Rows from block 4, named by matrix and row number. Rows with one number belong to one attention dimension. Each number is 128 + 32 x the weight over its row's rms, rounded and kept within 0 to 255. All counts start at 0. Numbers have three digits each. After the name is the row's rms in percent of the matrix's.
# v: attention value (model.blocks.4.attn.v.weight, 96x128), inputs 0-127
# proj: attention output (model.blocks.4.attn.proj.weight, 128x96, transposed), outputs 0-127
v.2 018:124108145128128128064128128128130128128128128128128128128128128130128081128134128130128128128128048117124127128128130128128128128128128255128123128101145128128128128167128128128128128140128128117156147128128128125128255140128128128128128127128128128134128121128128167155128128128128120128154128128130128128130128128128128171128133128131109169128140125128128128128128128128128128128128
proj.2 039:126130128128128128128128128129128128128128128128128128128128128130128128128128128128128128128128128211130127128128128128128128128128128140128128128127128128128059128149140128139132128128128128128128084128128128134128128128129128128128128125128121128128128129128128128113128129128128128130128128127128128142122128128129128128057128128128124131255133128128128128128128128119128128128128
v.3 012:126111118128128128142128128128128128128128128128128128128128128138128141128135128089128139128128138105088127116128000128128128128128128000128151128126156128128128128129128128128128128061128128121161125128128128135128135151128128128128127148128128128129128146128128115133128128128128141114054117128123140115158128128128128157128128128142132117128122139128128128128128128128128128128128
proj.3 015:151128128128128128128128128104128128128128128128128128128128128132128132128128128105128128104128128173127122128128128131128128128143087104128128128128128130128255128130012128203138118128128128128128160128128128147128128128129128128128128123128187128128128128128128128116128077128128128172128128000128128093115128128116128128128128128130143107007060128128128128128128128130128128128128
v.4 010:125068131128128128102128128128113128128128128128128128128128128133128111128132128046128123128128090147125107128128111128128128128128128125128110128090110127128128128105128128128128128255128128143124118128128128130128177103128131128128122122128128128138128130128128128127128128128128092104141128128128128110124128128128128128128126128128131000128128148128128128128128128128128128128128
proj.4 017:127128128128128128128128128130128128128128128128128128128128128119128141128128128129128128128128128026138128128128128129128128128126128165128128128128128195128128128000064128128128129128128128128128102128128128087128128128129128128128128129128117128128128130128128011127128143128128128095128128127128128000219128128128128128128128128130140129035000128128128128128128128126128128128128
v.5 008:130133130128128128119128128128102128128128128128128128128128128145128130128145128032128135128128087138123107146128049128128128128128128000128130128104110127128128128084128128128128128255128128147153021128128128140128248102128128128128125118128128128134128167128128126085128128128128106063157128128128136089110128128128128119128115128158135151128125172128128128128128128128128128128128
proj.5 021:115128128128128128128128128130128128128128128128128128128128128129128145128128128128128128128128128082125128128128128129128128128128128141128128128128128150128255128032116128140126128128128128128128158128128128105128128128129128128128128128128202128128128129128128128140128128128128128043128128097128128126150128128128128128128128128126126117000109128128128128128128128109128128128128
v.6 019:124124142128128128187128128128139128128128128128128128128128128127128128128102128245128132128128132083036074020128000128128128128128128131128146128162130128128128128130128128128128128000128128143120120128128128124128158128128127128128131128128128128129128117128128134137128128128128153121120128128125132126124128128128128106128122128128125120128055136128128128128128128128128128128128
proj.6 012:251130127128128128128128128147128128128128128128128128128126128099128221128128128097128128128128128255050120128128128136128125128128128124128128128126128126128151128109137128127110128128128128128128132128128128126128128128023128128128128101128131128128128127128128128105128099128128128129128128128128128122163128128125128128128128128130135148255153128128128128128128128148128128128128
v.7 019:137176127128128128117128128128118128128128128128128128128128128127128146128140128117128128128128140142152133143128127128128128128128128000128130128131125128128128128102128128128128128133128128127129127128128128146128105127128128128128128119128128128126128143128128126125128128128128129124103131128128128117129128128128128095128126128129133109128125128128128128128128128128128128128128
proj.7 028:129128127128128128128128128124128128128128128128128128128128128125128126128128128130128128128128128112124129128128128128128128128128128115128128128128128127128156128084094128117121127128128128128128162128128128124128128128131128127128128137128132128128128128128128128147128105128128128121128128128128128100125128128128128128128128128126120130000092128128128128128128128130128128128128
v.8 262:129171136128121128150129128128129128128128128128128128128127128062128127128083128141128124128128127129122127125130118128128129128128128132128000128129169127128128128167128128128128128123128128130001128128128128100128127134128128128128157126128127128128128034128128131159128128128128127157000122128120132130131128145128128255128134128126130132128124127128128128128128128128128128128128
proj.8 405:198128127128127128128128128118128128128128128127128128128128128129128128128128128103128128128128128127132127128128130123129128128129131128128128128119128128128005108139134128129011127128128125128128128128128128255128128128131128128128128128130111128128127114133128128027128114128128128155128128112128128165125128128122128128128128128127129128255153124128128128128128128129128128128128
v.9 017:142213098128128128128128128128100128128128128128128128128128128128128173128138128050128129128128127148148138144128119128128128128128128000128109128151131128128128128075128128128128128131128128121103066128128128139128025116128129128128126114128128128123128138128128091107128128128128122127115127128127128120128128128128128076128122128128159097128120135128128128128128128128128128128128
proj.9 056:120128127128128128128128128114128128128128128128128128128135128127128128128128128127128128128128128073126128128128127128128128128128128120128128128129128134128202128084105128117122128128128128128128181128128128129128128128129128127128128131128141128128128128128128128139128091128128128126128128125128128128125128128128128128128128128126128128000093128128128128128128128127128128128128
v.10 010:123089123128128128142128128128127128128128128128128128128128128127128165128116128112128138128128255120118107112128119128128128128128128000128146128168086128128128128106128128128128128241128128160121120128128128130128000122128128128128126110128128128129128141128128120077128128128128145115102148128123132112112128128128128033128116128145121041128112129128128128128128128128128128128128
proj.10 019:147125128128128128128128128127128128128128128128128128128128128123128128128128128134128128128128128042127129128128128127128128128128128125128128128128128126128129128127126128120127128128128128128128195128128128085128128128124128128128128129128105128128128129128128128125128156128128128117128128126128128112120128128125128128128128128127147124000000128128128128128128128138128128128128
v.11 018:128128128128128128166128128128136128128128128128128128128128128123128157128113128136128127128128255128127120102128095128128128128128128000128157128164059128128128128118128128128128127161128128150096128128128128127128000122128128128128135108128128128127128128128128129105128128128128136131117182128122127128125128128128128075128117128127125117128116118128128128128128128128128128128128
proj.11 028:147125128128128128128128128129128128128128128128128128128127128123128124128128128126128128128128128122129131128128128127128128128128128123128128128129129124128132128132127128122120128128128128128128166128128128117128128128122128128128128130128129128128128122128128255127128149128128128130128128128128128122117128128124128128128128128130144128000139128128128128128128128151128128128128
v.12 020:133147126128128128121128128128125128128128128128128128128128128127128149128129128121128128128128232137147139131128171128128128128128128000128132128130121128128128128120128128128128128177128128137117128128128128134128034127128128128128128126128128128123128137128128112093128128128128125131108136128128128128130128128128128106128127128128135118128129120128128128128128128128128128128128
proj.12 015:119124128128128128128128128126128128128128128128128128128128128121128111128128128128128128128128128014134131128128128126128128128128128106128128128129128126128126128148078128120127128128128128128128205128128128116128128128132128128128128133128130128128128127128128128157128141128128128167128128130128128127063128128121128128128128128126128117000116128128128128128128128138128128128128
v.13 011:151214127128128128000128128128101128128128128128128128128128128134128136128189128082128115128128106204237167233128255128128128128128128103128125128105129128128128128106128128128128128098128128149110127128128128139128000123128129128128120112128128128114128138128128117107128128128128073138124128128061121138130128128128128092128126128119151126128170124128128128128128128128128128128128
proj.13 018:052128128128128178128128128109128128128128128128128128128128128130128102128128128133128128128128128039126132128128128125128128128128128128128128128130128147128116128000135128114109128128128128128128153128128128136128128128133128125128128152128135128128128128128128128148128128128128128127128128133128128058104128128130128128128128128122108120000103127128128128128128128126128128128128
v.15 025:130146137128128128072128128128119128128128128128128128128128128130128125128137128126128128128128000129145125149128132128128128128128128127128110128109138128128128128121128128128128128074128128127125126128128128128128181123128128128128122119128128128130128133128128128134128128128128120124132097128133128131128128128128128143128128128118141134128134133128128128128128128128128128128128
proj.15 012:078129128128128128128128128111128128128128128128128128128135128130128134128128128145128128128128128166073130128128129128128129128128128156128128128128128255128130128043131128121128128128128128128128106128128128134128128128128128128128128161128135128128128140128128120136128139128128128000128128103128128145174128128174128128128128128134088126255108128128128128128128128090128128128128
v.16 012:135161125128128128134128128128136128128128128128128128128128128127128131128123128150128132128128128130134148130128146128128128128128128088128127128133176128128128128141128128128128128000128128104135123128128128125128110146128128128128128134128128128126128118128128127130128128128128137145100128128128126137133128128128128170128131128114123128128130121128128128128128128128128128128128
proj.16 014:118128129128128128128128128125128128128128128128128128128128128131128116128128128128128128128128128255132128128128128126128128128135000103128128128128128095128128128248047128132127128128128128128128133128128128203128128128127128128128128128128136128128128124128128128126128112128128128186128128073128128188064128128128128128128128128126136129140116128128128128128128128139128128128128
v.17 022:138202124128128128093128128128104128128128128128128128128128128128128160128139128105128128128128124154153135177128121128128128128128128000128110128133130128128128128083128128128128128142128128117121090128128128132128054112128128128128125120128128128126128137128128107119128128128128117127128128128128127120127128128128128103128124128126150107128127133128128128128128128128128128128128
proj.17 053:115128127128128128128128128112128128128128128128128128128128128128128128128128128128128128128128128063124128128128127127128128128128128120128128128129128130128232128101109128108120128128128128128128184128128128132128128128129128127128128134128150128128128128128128172141128115128128128126128128127128128116145128128128128128128128128125128130000078128128128128128128128126128128128128
v.18 031:127121178128128128180128128128158128128128128128128128128128128126128123128106128244128126128128119087075121070128044128128128128128128255128150128137128128128128128146128128128128128011128128166122163128128128119128124134128127128128139128128128128130128121128128139146128128128128145130124128128090128133125128128128128131128120128128118255128107123128128128128128128128128128128128
proj.18 073:138128128128128123128128128132128128128128128128128128128128128126128142128128128127128128128128128176129127128128128129128128128128128127128128128128128125128060128131136128132124129128128128128128124128128128134128128128124128128128128125128126128128128125128128128118128132128128128135128128128128128159108128128128128128128128128130128130255255128128128128128128128136128128128128
v.19 020:123106163128128128106128128128135128128128128128128128128128128129128086128129128168128128128128016117122125125128132128128128128128128255128123128101137128128128128165128128128128128136128128121142141128128128122128255141128128128128128142128128128134128116128128146167128128128128125128152128128130127129131128128128128171128133128130115145128139125128128128128128128128128128128128
proj.19 043:126130128128128128128128128129128128128128128128128128128128128130128128128128128129128128128128128232130127128128128128128128128128128139128128128127128128128096128176149128138132128128128128128128089128128128133128128128128128128128128125128123128128128128128128128114128128128128128130128128128128128185137128128130128128128128128128124131255135128128128128128128128123128128128128
v.20 008:147204111128128128127128128128095128128128128128128128128128128130128156128160128027128127128128118154183154149128192128128128128128128000128147128137128128128128128092128128128128128097128128125020102128128128155128000124128129128128127128128128128120128157128128091039128128128128122130111128128128129125129128128128128049128122128135133101128143128128128128128128128128128128128128
proj.20 030:110127128128128128128128128116128128128128128128128128128128128126128121128128128128128128128128128084138130128128128127128128128128128122128128128128128129128163128122111128124127128128128128128128186128128128128128128128131128128128128131128135128128128128128128057131128115128128128127128128122128128033126128128128128128128128128127127119000109128128128128128128128128128128128128
v.21 198:130196118128134128122128126128128128128128128128126128128128128129128125128132128093128203123128128137135138161128196128128129128128128052128070128134128127130128128127128128128128128182127128122000125128128128066128129128128126128128121131128129128128128128128128058128128128128128126127033132128134129078000128147128128130128128128128128124128128130128128128128129128128128128128128
proj.21 261:123121127128128129128128128129128128128128128128129128128118128129128128128128128119128128128128128125133117128128129121128128128135128231128129128128128123128163121149143128127130116128128134128127128128128128129128128128128130131128128128128139128129116128128128129027128128128128127128128128129128128113136128128128128127127128128128128128000135128128128128128128129000128128128128
v.22 007:137255127128128128091128128128130128128128128128128128128128128119128130128126128153128123128128130150164155157128184128128128128128128255128119128135197128128128128155128128128128128000128128112108153128128128120128118138128128128128129128128128128119128107128128134161128128128128136156117128128133119153141128128128128211128144128073134136128137121128128128128128128128128128128128
proj.22 015:086130128128128128128128128128128128128128128128128128128128128124128112128128128102128128128128128171123128128128128128128128128128128113128128128128128073128126130167167128132127128128128128128128108128128128222128128128132128128128128133128154128128128126128128128123128073128128128218128128118128128000092128128129128128128128128125124133255132128128128128128128128128128128128128
v.23 013:136147091128128128142128128128119128128128128128128128128128128132128153128142128048128128128128203151166137138128167128128128128128128000128126128128123128128128128103128128128128128131128128128130105128128128142128010126128128128128128123128128128114128137128128062089128128128128120129102128128128129128129128128128128093128126128130144109128129128128128128128128128128128128128128
proj.23 027:121126128128128128128128128124128128128128128128128128128128128123128124128128128132128128128128128000125130128128128127128128128128128123128128128128128126128160127150116128120126128128128128128128163128128128121128128128132128128128128132128133128128128128128128086161128109128128128116128128126128128105115128128128128128128128128128128119000102128128128128128128128127128128128128
v.24 012:130182130128128128086128128128129128128128128128128128128128128126128093128128128158128121128128000157133136141128126128128128128128128255128090128110178128128128128143128128128128135066128128109129128128128128128128184127128128128128117131128128128127128086128128152226128128128128118132153130128131127132132128128128128189128133128100138138128132130128128128128128128128128128128128
proj.24 017:112133128128128128128128128129128128128128128128128128128128128136128128128128128111128128128128128219132124128128128133128128128128128133128128128127127135128132128117145128133120128128128128128128030128128128186128128128135128128128128132128168128128128125128128000123128066128128128156128128123128128157141128128131128128128128128123128137255136128128128128128128128104128128128128
v.26 008:126044130128128128223128128128128128128128128128128128128128128134128125128139128132128150128128176052062117000128144128128128128128128139128148128081121128128128128127128128128128128073128128137145136128128128133128164176128128128128165135128128128129128195128128110037128128128128144122037092128122135126132128128128128133128132128139112174128124157128128128128128128128128128128128
proj.26 005:206128128128128128128128128126128128128128128128128128128128128122128150128128128160128128128128128000125128128128128132128128128128128109128128128127128091128030128148000128227211128128128128128128189128128128058128128128128128128128128075128044128128128130128128128128128108128128128128128128123128128155086128128130128128128128128158120056186136128128128128128128128153128128128128
v.27 019:124127143128124128207128128128142128128128128128128128128128128128128127128102128248128127128128136070000053017128000128128128128128128142128150128157130128128128128128128128128128128000128128161119118128128128124128129131128128128128134126128128128129128119128128135134128128128128148125092119128121134127126128128128128106128122128129129127128033135128128128128128128128128128128128
proj.27 017:255130126128128128128128128138128128128128128128128128128124128082128236128128128019128128128128128186079121128128128136128117128128156114128128128127128114128146128133059128146108130128128128128128131128128128146128128128057128128128128111128126128128128127127128128099128093128128128134128128127128128122151128128102128128128128128134135135255167128128128128128128128154128128128128
v.28 358:128128116128131128127128128128128128128128128128131128128129128128128007128128128002128128128128129128127129130128128128128129128128128111128129128129128125128128128130128128128128128049128128127134151128128128129128128128128126128128120255128128128128128128128128122174128128128128129128128128128127127115128128121128128128128128128001023100128097128128128128128128128128128128128128
proj.28 250:191125128128127130128128128129128128128128128128124128128128128128128129129128128129128128128128128010129127128128128124130130128130128139128128128127128128128151125115195128129129128128128131128129100128128128129128128128125128130128128000128171128128126136129128128118128033128128128127128128147128128076237127128116128129129128128193255130047136125128128128128128128126128128128128
v.29 011:106004129128128128226128128128163128128128128128128128128128128124128119128093128247128136128128147065054110046128053128128128128128128255128142128123117128128128128166128128128128128141128128122165157128128128113128222135128127128128138135128128128137128123128128132157128128128128173130127128128128131131128128128128128174128129128128106173128101125128128128128128128128128128128128
proj.29 033:178128129128128128128128128139128128128128128128128128128128128129128136128128128131128128128128128177131127128128128129128128128128128129128128128127128118128112128166129128140138128128128128128128084128128128120128128128125128128128128119128123128128128128128128128124128185128128128134128128132128128188129128128128128128128128128131134129255165128128128128128128128132128128128128
v.30 028:136166126128128128116128128128114128128128128128128128128128128130128146128136128123128129128128126139143135255128125128128128128128128000128126128130129128128128128102128128128128128144128128122129118128128128137128070128128128128128128118128128128124128145128128127110128128128128128127125128128128128121128128128128128108128127128131141127128126131128128128128128128128128128128128
proj.30 039:123128127128128128128128128113128128128128128128128128128128128128128128128128128130128128128128128020125129128128128128128128128128128113128128128129128140128182128072105128119122128128128128128128183128128128128128128128130128126128128136128139128128128128128128128149128115128128128123128128126128128128124128128128128128128128128124124126000092128128128128128128128126128128128128
v.31 027:125108138128128128150128128128139128128128128128128128128128128123128115128107128198128124128128081123121128118128113128128128128128128255128125128132128128128128128150128128128128128066128128124125132128128128113128124131128128128128129135128128128130128111128128139163128128128128133135145101128129126135127128128128128135128128128125116131128128122128128128128128128128128128128128
proj.31 028:138129128128128128128128128135128128128128128128128128128128128136128128128128128128128128128128128215145128128128128128128128128128128136128128128128128128128101128124187128126126128128128128128128073128128128135128128128123128128128128126128128128128128128128128128090128154128128128135128128137128128131148128128132128128128128128129128139255215128128128128128128128135128128128128
v.32 407:128255129128126128131127127130128128128128128128128128128128128224128128128127128128128128129128255118103127123128127128128128128128128170128129128061121129128128128128128128128128128134128128169129167128128128255128152128128128128128128128128128128128128134128128109126128128128128100089047128128107165128128128120128128115128128128128128255128115128128127128128129128128128128128128
proj.32 324:180128129128127126128128128119128128128128128126128128128128128000128188128128128119128128128128128127078123128128132129126127128128128131128128128127128000128130129126124128156125129128128127128128181128128128134128128128129130127128128128129135128128127123130128130127128000128128128126128128132128128123013128128128128130128128128138128131128159127128128128128128128127128128128128
v.33 022:137153113128128128090128128128119128128128128128128128128128128131128150128146128128128127128128129146171139142128127128128128128128128000128128128127116128128128128114128128128128128114128128150110115128128128132128028122128128128128128118128128128123128141128128089105128128128128114131114128128128126131129128128128128105128125128129147126128130126128128128128128128128128128128128
proj.33 022:114125127128128128128128128120128128128128128128128128128128128127128115128128128128128128128128128110125132128128128127128128128128128114128128128131128134128183130161076128101123128128128128128128212128128128117128128128131128126128128138128141128128128128128128128161128142128128128108128128128128128170094128128128128128128128128126125119000070128128128128128128128130128128128128
v.34 009:129115130128128128189128128128127128128128128128128128128128128142128124128138128110128131128128000110112120130128000128128128128128128139128133128109126128128128128122128128128128128143128128255130131128128128147128194149128128128128127148128128128131128154128128118098128128128128121108100110128128131108116128128128128128128122128207119204128120183128128128128128128128128128128128
proj.34 011:131128126128128128128128128121128128128128128128128128128128128126128157128128128005128128128128128066124128128128128132128128128128162122128128128128128181128160128073005128204138128128128128128128186128128128112128128128129128128128128113128181128128128128128128128119128114128128128000128128000128128122134128128128128128128128128136118086116127128128128128128128128125128128128128
v.35 008:133250127128128128051128128128100128128128128128128128128128128131128127128124128047128128128128090208141118227128096128128128128128128011128082128120138126128128128095128128128128128255128128103155078128128128131128203088128128128128119114128128128134128128128128156130128128128128078099255129128159129077115128128128128123128124128127147109128129155128128128128128128128128128128128
proj.35 020:063129128128128128128128128131128128128128128128128128128129128130128134128128128128128128128128128130098128128128128128128128128128128151128128128128128181128148128026147128105113128128128128128128112128128128130128128128131128128128128134128136128128128141128128128135128000128128128127128128124128128148166128128128128128128128128123124129000112128128128128128128128097128128128128
v.36 012:119095146128128128221128128128155128128128128128128128128128128126128126128095128228128137128128020052022038017128000128128128128128128255128141128151124128128128128143128128128128128145128128145119140128128128116128141128128127128128133128128128128134128119128128143136128128128128166119115128128125132130126128128128128155128126128127123130128039138128128128128128128128128128128128
proj.36 021:198129128128128128128128128138128128128128128128128128128128128119128159128128128121128128128128128212123125128128128131128128128128128126128128128127128119128129128199097128139130128128128128128128128128128128128128128128107128128128128119128119128128128128128128128112128197128128128130128128019128128207140128128128128128128128128136138137255252128128128128128128128133128128128128
v.37 428:128128118128132128127128128128128128128128128128131128128129128128128000128128128000128128128128129128127129131127128128128130128128128114128128128129128125128128128130128128128128128062128128127131159128128128128128128128128126128128122255128128128128128128128128080148128128128128129128128128128127127075128128122128128128128128128004015107128067128128128128128128128128128128128128
proj.37 358:148125128128127129128128128129128128128128128128124128128127128128128128129128128128128128128128128061128127128128128125130129128129128151128128128128128128128180126110180128163128128128128131128128114128128128128128128128127128129128128000128175128128127134129128128125128034128128128125128128137128128084188127128121128128129128128188255130032134126128128128128128128127128128128128
v.38 021:116056156128128128191128128128150128128128128128128128128128128126128095128103128170128130128128133097087117027128131128128128128128128255128148128125126128128128128154128128128128128127128128137149173128128128119128199143128127128128135142128128128131128114128128162146128128128128152128131128128128130127128128128128128158128130128128103139128128125128128128128128128128128128128128
proj.38 046:145129129128128128128128128145128128128128128128128128128121128128128133128128128128128128128128128216130128128128129128128128128128128135128128128127128121128068128150163128145138128128128128128128070128128128122128128128126128130128128120128096128128128128128128128106128143128128114133128128131128128155133128128128128128128128128132128128255179128128128128128128128130128128128128
v.39 404:128119123128132128068127127128113128128128128128129128128128128255128128128193128124128130128128128127130129128127134128128127128128128128128217128026042129128128128062128128128128128133128128127170128128128128246128142125128128128128099128129129128128128248128128078047128128128128059041139128128132128127128128114128128032128128128129127178128130129128128128128128128128128128128128
proj.39 463:052127129128128126128128128127128128128128128128128128128128128085128128128128128130128128128128128093122128128128128131127128128128128131128128128134128128128187157123113128128255128128128132128127142128128128000128128128126130126128128128127135128128131135128128129235128128128128128106128128132128128109129128128129128128128128128131127015029126129128128128128129129128128128128128
v.40 023:134147113128128128103128128128103128128128128128128128128128128132128143128131128087128134128128131141139127160128128128128128128128128000128119128138133128128128128075128128128128128158128128102129105128128128134128037124128129128128128124128128128126128132128128100119128128128128132122119126128128131110128128128128128115128124128129148077128120136128128128128128128128128128128128
proj.40 053:120127128128128128128128128115128128128128128128128128128129128126128130128128128128128128128128128070118128128128128128128128128129128121128128128128128135128233127115109128119128128128128128128128160128128128125128128128130128128128128132128135128128128130128128128137128106128128128127128128126128128098153128128128128128128128128127128127000000128128128128128128128125128128128128
v.41 008:127096129128128128179128128128140128128128128128128128128128128123128203128106128129128127128128255112126127105128197128128128128128128087128173128165083129128128128097128128128128125099128128128061128128128128126128000132128128128128160130128128128126128133128128069027128128128128164161014123128123128129133128128128128082128122128126126088128117114128128128128128128128128128128128
proj.41 014:174123128128128128128128128122128128128128128128128128128127128113128128128128128210128128128128128121124141128128128127128128128128128100128128128129128131128126128000060128126131127128128128128128208128128128113128128128127128128128128134128116128128128103128128128154128185128128217126128128134128128000079128128112128128128128128136132115000127128128128128128128128163128128128128
v.42 025:135158119128128128145128128128119128128128128128128128128128128128128147128133128117128129128128165138138137134128123128128128128128128000128127128134129128128128128089128128128128128129128128118129115128128128140128046127128128128128128121128128128121128139128128105119128128128128130128111128128127129116127128128128128106128125128129143107128122132128128128128128128128128128128128
proj.42 040:128127128128128128128128128115128128128128128128128128128132128127128128128128128129128128128128128060126129128128128128128128128128128117128128128128128117128190127119094128117125128128128128128128174128128128124128128128130128128128128132128135128128128128128128128152128096128128128124128128128128128084126128128128128128128128128127125128000105128128128128128128128129128128128128
v.43 171:130227117128132128123128126128128128128128128128124128128128128129128125128131128116128168123128141136134139157128165128128128128128128102128062128130128127130128128127128128128128128191127128121000125128128128097128117128128125128128121131128129128128128128128128065129128128128128126128001131128133131099044128147128128131128128128128128129128128130128128128128129128128128128128128
proj.43 195:121123127128127129128128128126128128128128128128128128128117128129128128128128128096128128128128128124131109128128131108128129128130128134128129128128128106128127120155137128128127116128128134128127134128128128156128128128130131131128128128129141128130117119128128130000128079128128128131128128117128128127127128128128128128127128128128128129008156127128128128128128129000128128128128
v.44 022:131153127128128128128128128128129128128128128128128128128128128129128127128128128128128129128128127131130131144128121128128128128128128092128125128127182128128128128129128128128128128000128128127131124128128128128128129135128128128128128130128128128128128121128128128132128128128128129128129128128131128128129128128128128152128129128120127128128128130128128128128128128128128128128128
proj.44 019:105128128128128128128128128127128128128128128128128128128128128130128129128128128117128128128128128222119125128128128128128128128128014120128128128128128109128255133191116128136125126128128128128128112128128128170128128128132128128128128126128153128128128128128128128128128091128128128131128128112128128129069128128128128128128128128125129133127092128128128128128128128129128128128128
v.45 012:147185128128128128004128128128119128128128128128128128128128128132128136128185128029128117128128089182255139214128255128128128128128128126128128128045128128128128128124128128128128128101128128114128128128128128143128138128128128128128120106128128128121128163128128130033128128128128057148130128128139120143133128128128128139128131128124141126128183106128128128128128128128128128128128
proj.45 007:038123128128128128128128128072128128128128128128128128128128128134128034128128128145128128128128128116121140128128128121128128128128128132128128128133128204128096129111035128141125128128128128128128128128128128196128128128192128103128128217128139128128128128128128128255128120128128128029128128000128128121073128128138128128128128128114066073126048122128128128128128128112128128128128
v.46 020:128142115128128128179128128128122128128128128128128128128128128127128163128128128042128131128128255131127133128128121128128128128128128000128132128138125128128128128093128128128128128199128128130121108128128128138128060127128128128128128116128128128121128141128128122086128128128128137126097139128126131120123128128128128101128126128129141105128119134128128128128128128128128128128128
proj.46 038:132126128128128128128128128128128128128128128128128128128128128124128129128128128128128128128128128000121128128128128128128128128128128120128128128128128128128204128128100128125127128128128128128128179128128128121128128128130128128128128130128133128128128128128128128150128126128128128125128128128128128112111128128123128128128128128128129122000124128128128128128128128127128128128128
v.47 031:129141090128128128079128128128102128128128128128128128128128128131128135128148128055128130128128149159169129181128203128128128128128128000128110128121132128128128128106128128128128128239128128097131114128128128137128131125128129128128119126128128128127128132128128119107128128128128116127129139128149128123132128128128128128128135128129140009128138130128128128128128128128128128128128
proj.47 056:116128128128128129128128128123128128128128128128128128128128128127128118128128128128128128128128128087125128128128128127128128128128128127128128128128128133128188128127106128125130128128128128128128137128128128126128128128131128128128128133128130128128128131128128128141128118128128128123128128127128128107129128128122128128128128128126128124000000128128128128128128128122128128128128
v.48 010:167222120128128128122128128128131128128128128128128128128128128114128129128038128121128109128128115216149151163128000128128128128128128097128088128202182128128128128158128128128128128255128128119085120128128128105128121109128128128128129054128128128128128077128128128169128128128128086144099128128124150139135128128128128139128147128085142078128123000128128128128128128128128128128128
proj.48 015:137128130128128128128128128131128128128128128128128128128128128079128129128128128120128128128128128000008128128128128129128128128128128168128128128127128101128145124244164128142127129128128128128128160128128128094128128128132128128128128123128040128128128131128128128248128150128128128128128128168128128136102128128126128128128128128120144128003167128128128128128128128092128128128128
v.49 279:128129150128128128130128128128224128128128128128129128128128128128128000128127128127128128119128128128126127127128122128128128128128128131128128128129128129128128128198128128128128127126129128128128134128128128128128134128128126128128128128128128128128128128128128138174128128128128130128128128128126129128128128128128128127128128128000128128128124128128128128128131128128128128128128
proj.49 238:128128131128129128128128128127128128128128128126129128128131128126128255129128128122128128128128128129129129128128132130128132128126126130128125128127128128128161123124138128129128131128128131128131126128128128127128128128123128125128128129126168128127126130128128128123128126128128129129128128130128128114179128128123128128128128128255128135128255128128128128128128126126128128128128
v.50 009:178245123128128128128128128128163128128128128128128128128128128117128129128029128149128112128128118243169152187128148128128128128128128127128083128254159128128128128176128128128128128255128128124082123128128128100128101106128128128128129086128128128131128080128128139169128128128128131144129128128124136136136128128128128146128144128087132098128101008128128128128128128128128128128128
proj.50 014:165127128128128128128128128132128128128128128128129128128128128068128164128128128111128128128128128108000128128128129141128128128128128160128128128127128091128132112100186128149121128128128128128128159128128128072128128128133128128128128125128063128128128145128128128163128177128128128128128128221128128151135128128120128128128128128121148095000204128128128128128128128090128128128128
v.51 014:105076128128128128128128128128128128128128128128128128128128128140128134128183128036128156128128136088120121102128124128128128128128128147128146128034067128128128128115128128128128128000128128128147128128128128147128179133128128128128128158128128128125128161128128129087128128128128127126127128128133117127125128128128128119128118128175128211128135211128128128128128128128128128128128
proj.51 011:116132128128128128128128128122128128128128128128128128128142128194128130128128128141128128128128128086255129128128128127128128128128128092128128128129128187128255134127040128108124127128128128128128121128128128159128128128125128128128128134130202128128128128128128128124128107128128128121128128111128128113116128128130128128128128128145083128128255128128128128128128128169128128128128
v.52 018:109076123128128128128128128128098128128128128128128128128128128128128127128163128132128129128128255103123127123128128128128128128128128000128139128129126128128128128112128128128128128106128128126178152128128128129128058128128128128128128130128128128128128131128128110130128128128128127121131128128129128124128128128128128124128125128139127127128150140128128128128128128128128128128128
proj.52 007:000128128128128128128128128116128128128128128128128128128151128161128097128128128110128128128128128132159128128128128127128128128128128058128128128129128200128000192159097128086158127128128128128128137128128128196128128128120128128128128127128141128128128115019128128000128069128128128137128128161128128065105128128134128128128128128158069212115048128128128128128128128197128128128128
v.53 011:165203119128128128123128128128136128128128128128128128128128128117128126128031128112128083128128104214137155165128024128128128128128128057128088128210151129128128128165128128128128128255128128120095082128128128102128121127128128128128129053128128128130128073128128124170128128128128114139121128128123156134134128128128128142128145128084142071128128000128128128128128128128128128128128
proj.53 014:143128131128128128128128128130128128128128128128128128128128128078128128128128128115128128128128128000000128128128128129128127128128128170128128128127128109128088124128179128140126129128128128128128142128128128077128128128132128128128128121128044128128128128128128128212128145128128128129128128246128128128072128128122128130128128128124136128123202128128128128128128128093128128128128
v.54 011:171218118128128128100128128128139128128128128128128128128128128114128129128044128113128121128128095216157144177128145128128128128128128043128091128243148129128128128155128128128128128255128128119103126128128128108128001069128128128128129002128128128131128080128128129188128128128128129137132128128125135135135128128128128141128144128055144074128108069128128128128128128128128128128128
proj.54 023:155110128128128128128128128132128128128128128128128128128118128089128136128128128124128128128128128037095128128128128128128128128128128143128128128127128085128153121120176128139127128128128128128128144128128128087128128128130128128128128126128017128128128140128128128130128163128128128128128128255128128139143128128127128128128128128123142122025174128128128128128128128111128128128128
v.55 011:161197125128128128103128128128123128128128128128128128128128128103128117128000128108128096128128112193147128125128119128128128128128128072128096128210186130128128128116128128128128128255128128112114128128128128110128091153128128128128128085128128128132128067128128126189128128128128075136129128128124141133135128128128128133128143128080128038128131000128128128128128128128128128128128
proj.55 018:128128128128126128128128128123128128128128128128128128128128128092128123128128128117128128128128128154065128128128128128128128128128128147128128128127128105128172127129255128132129128128128128128128131128128128096128128128131128128128128123128123128128128127128128128133128140128128128141128128167128128130135128128118128128128128128114149135000167128128128128128128128096128128128128
v.56 009:184236135128128128096128128128193128128128128128128128128128128119128151128048128212128161128128145212211232181128151128128128128128128126128082128217169128128128128196128128128128128197128128128051000128128128080128099107128127128128129128128128128130128094128128154128128128128128166149115125128117132158140128128128128219128155128140128128128134132128128128128128128128128128128128
proj.56 027:130129128128128128128128128128128128128128128128129128128139128094128156128128128114128128128128128000039127128128128084128128128128128132128128128127128103128142119123209128147125136128128128128128139128128128127128128128130128127128128134128127128128128135128128128211128140128128128128128128161128128128123128128128128128128128128132120098118153129128128128128128128117128128128128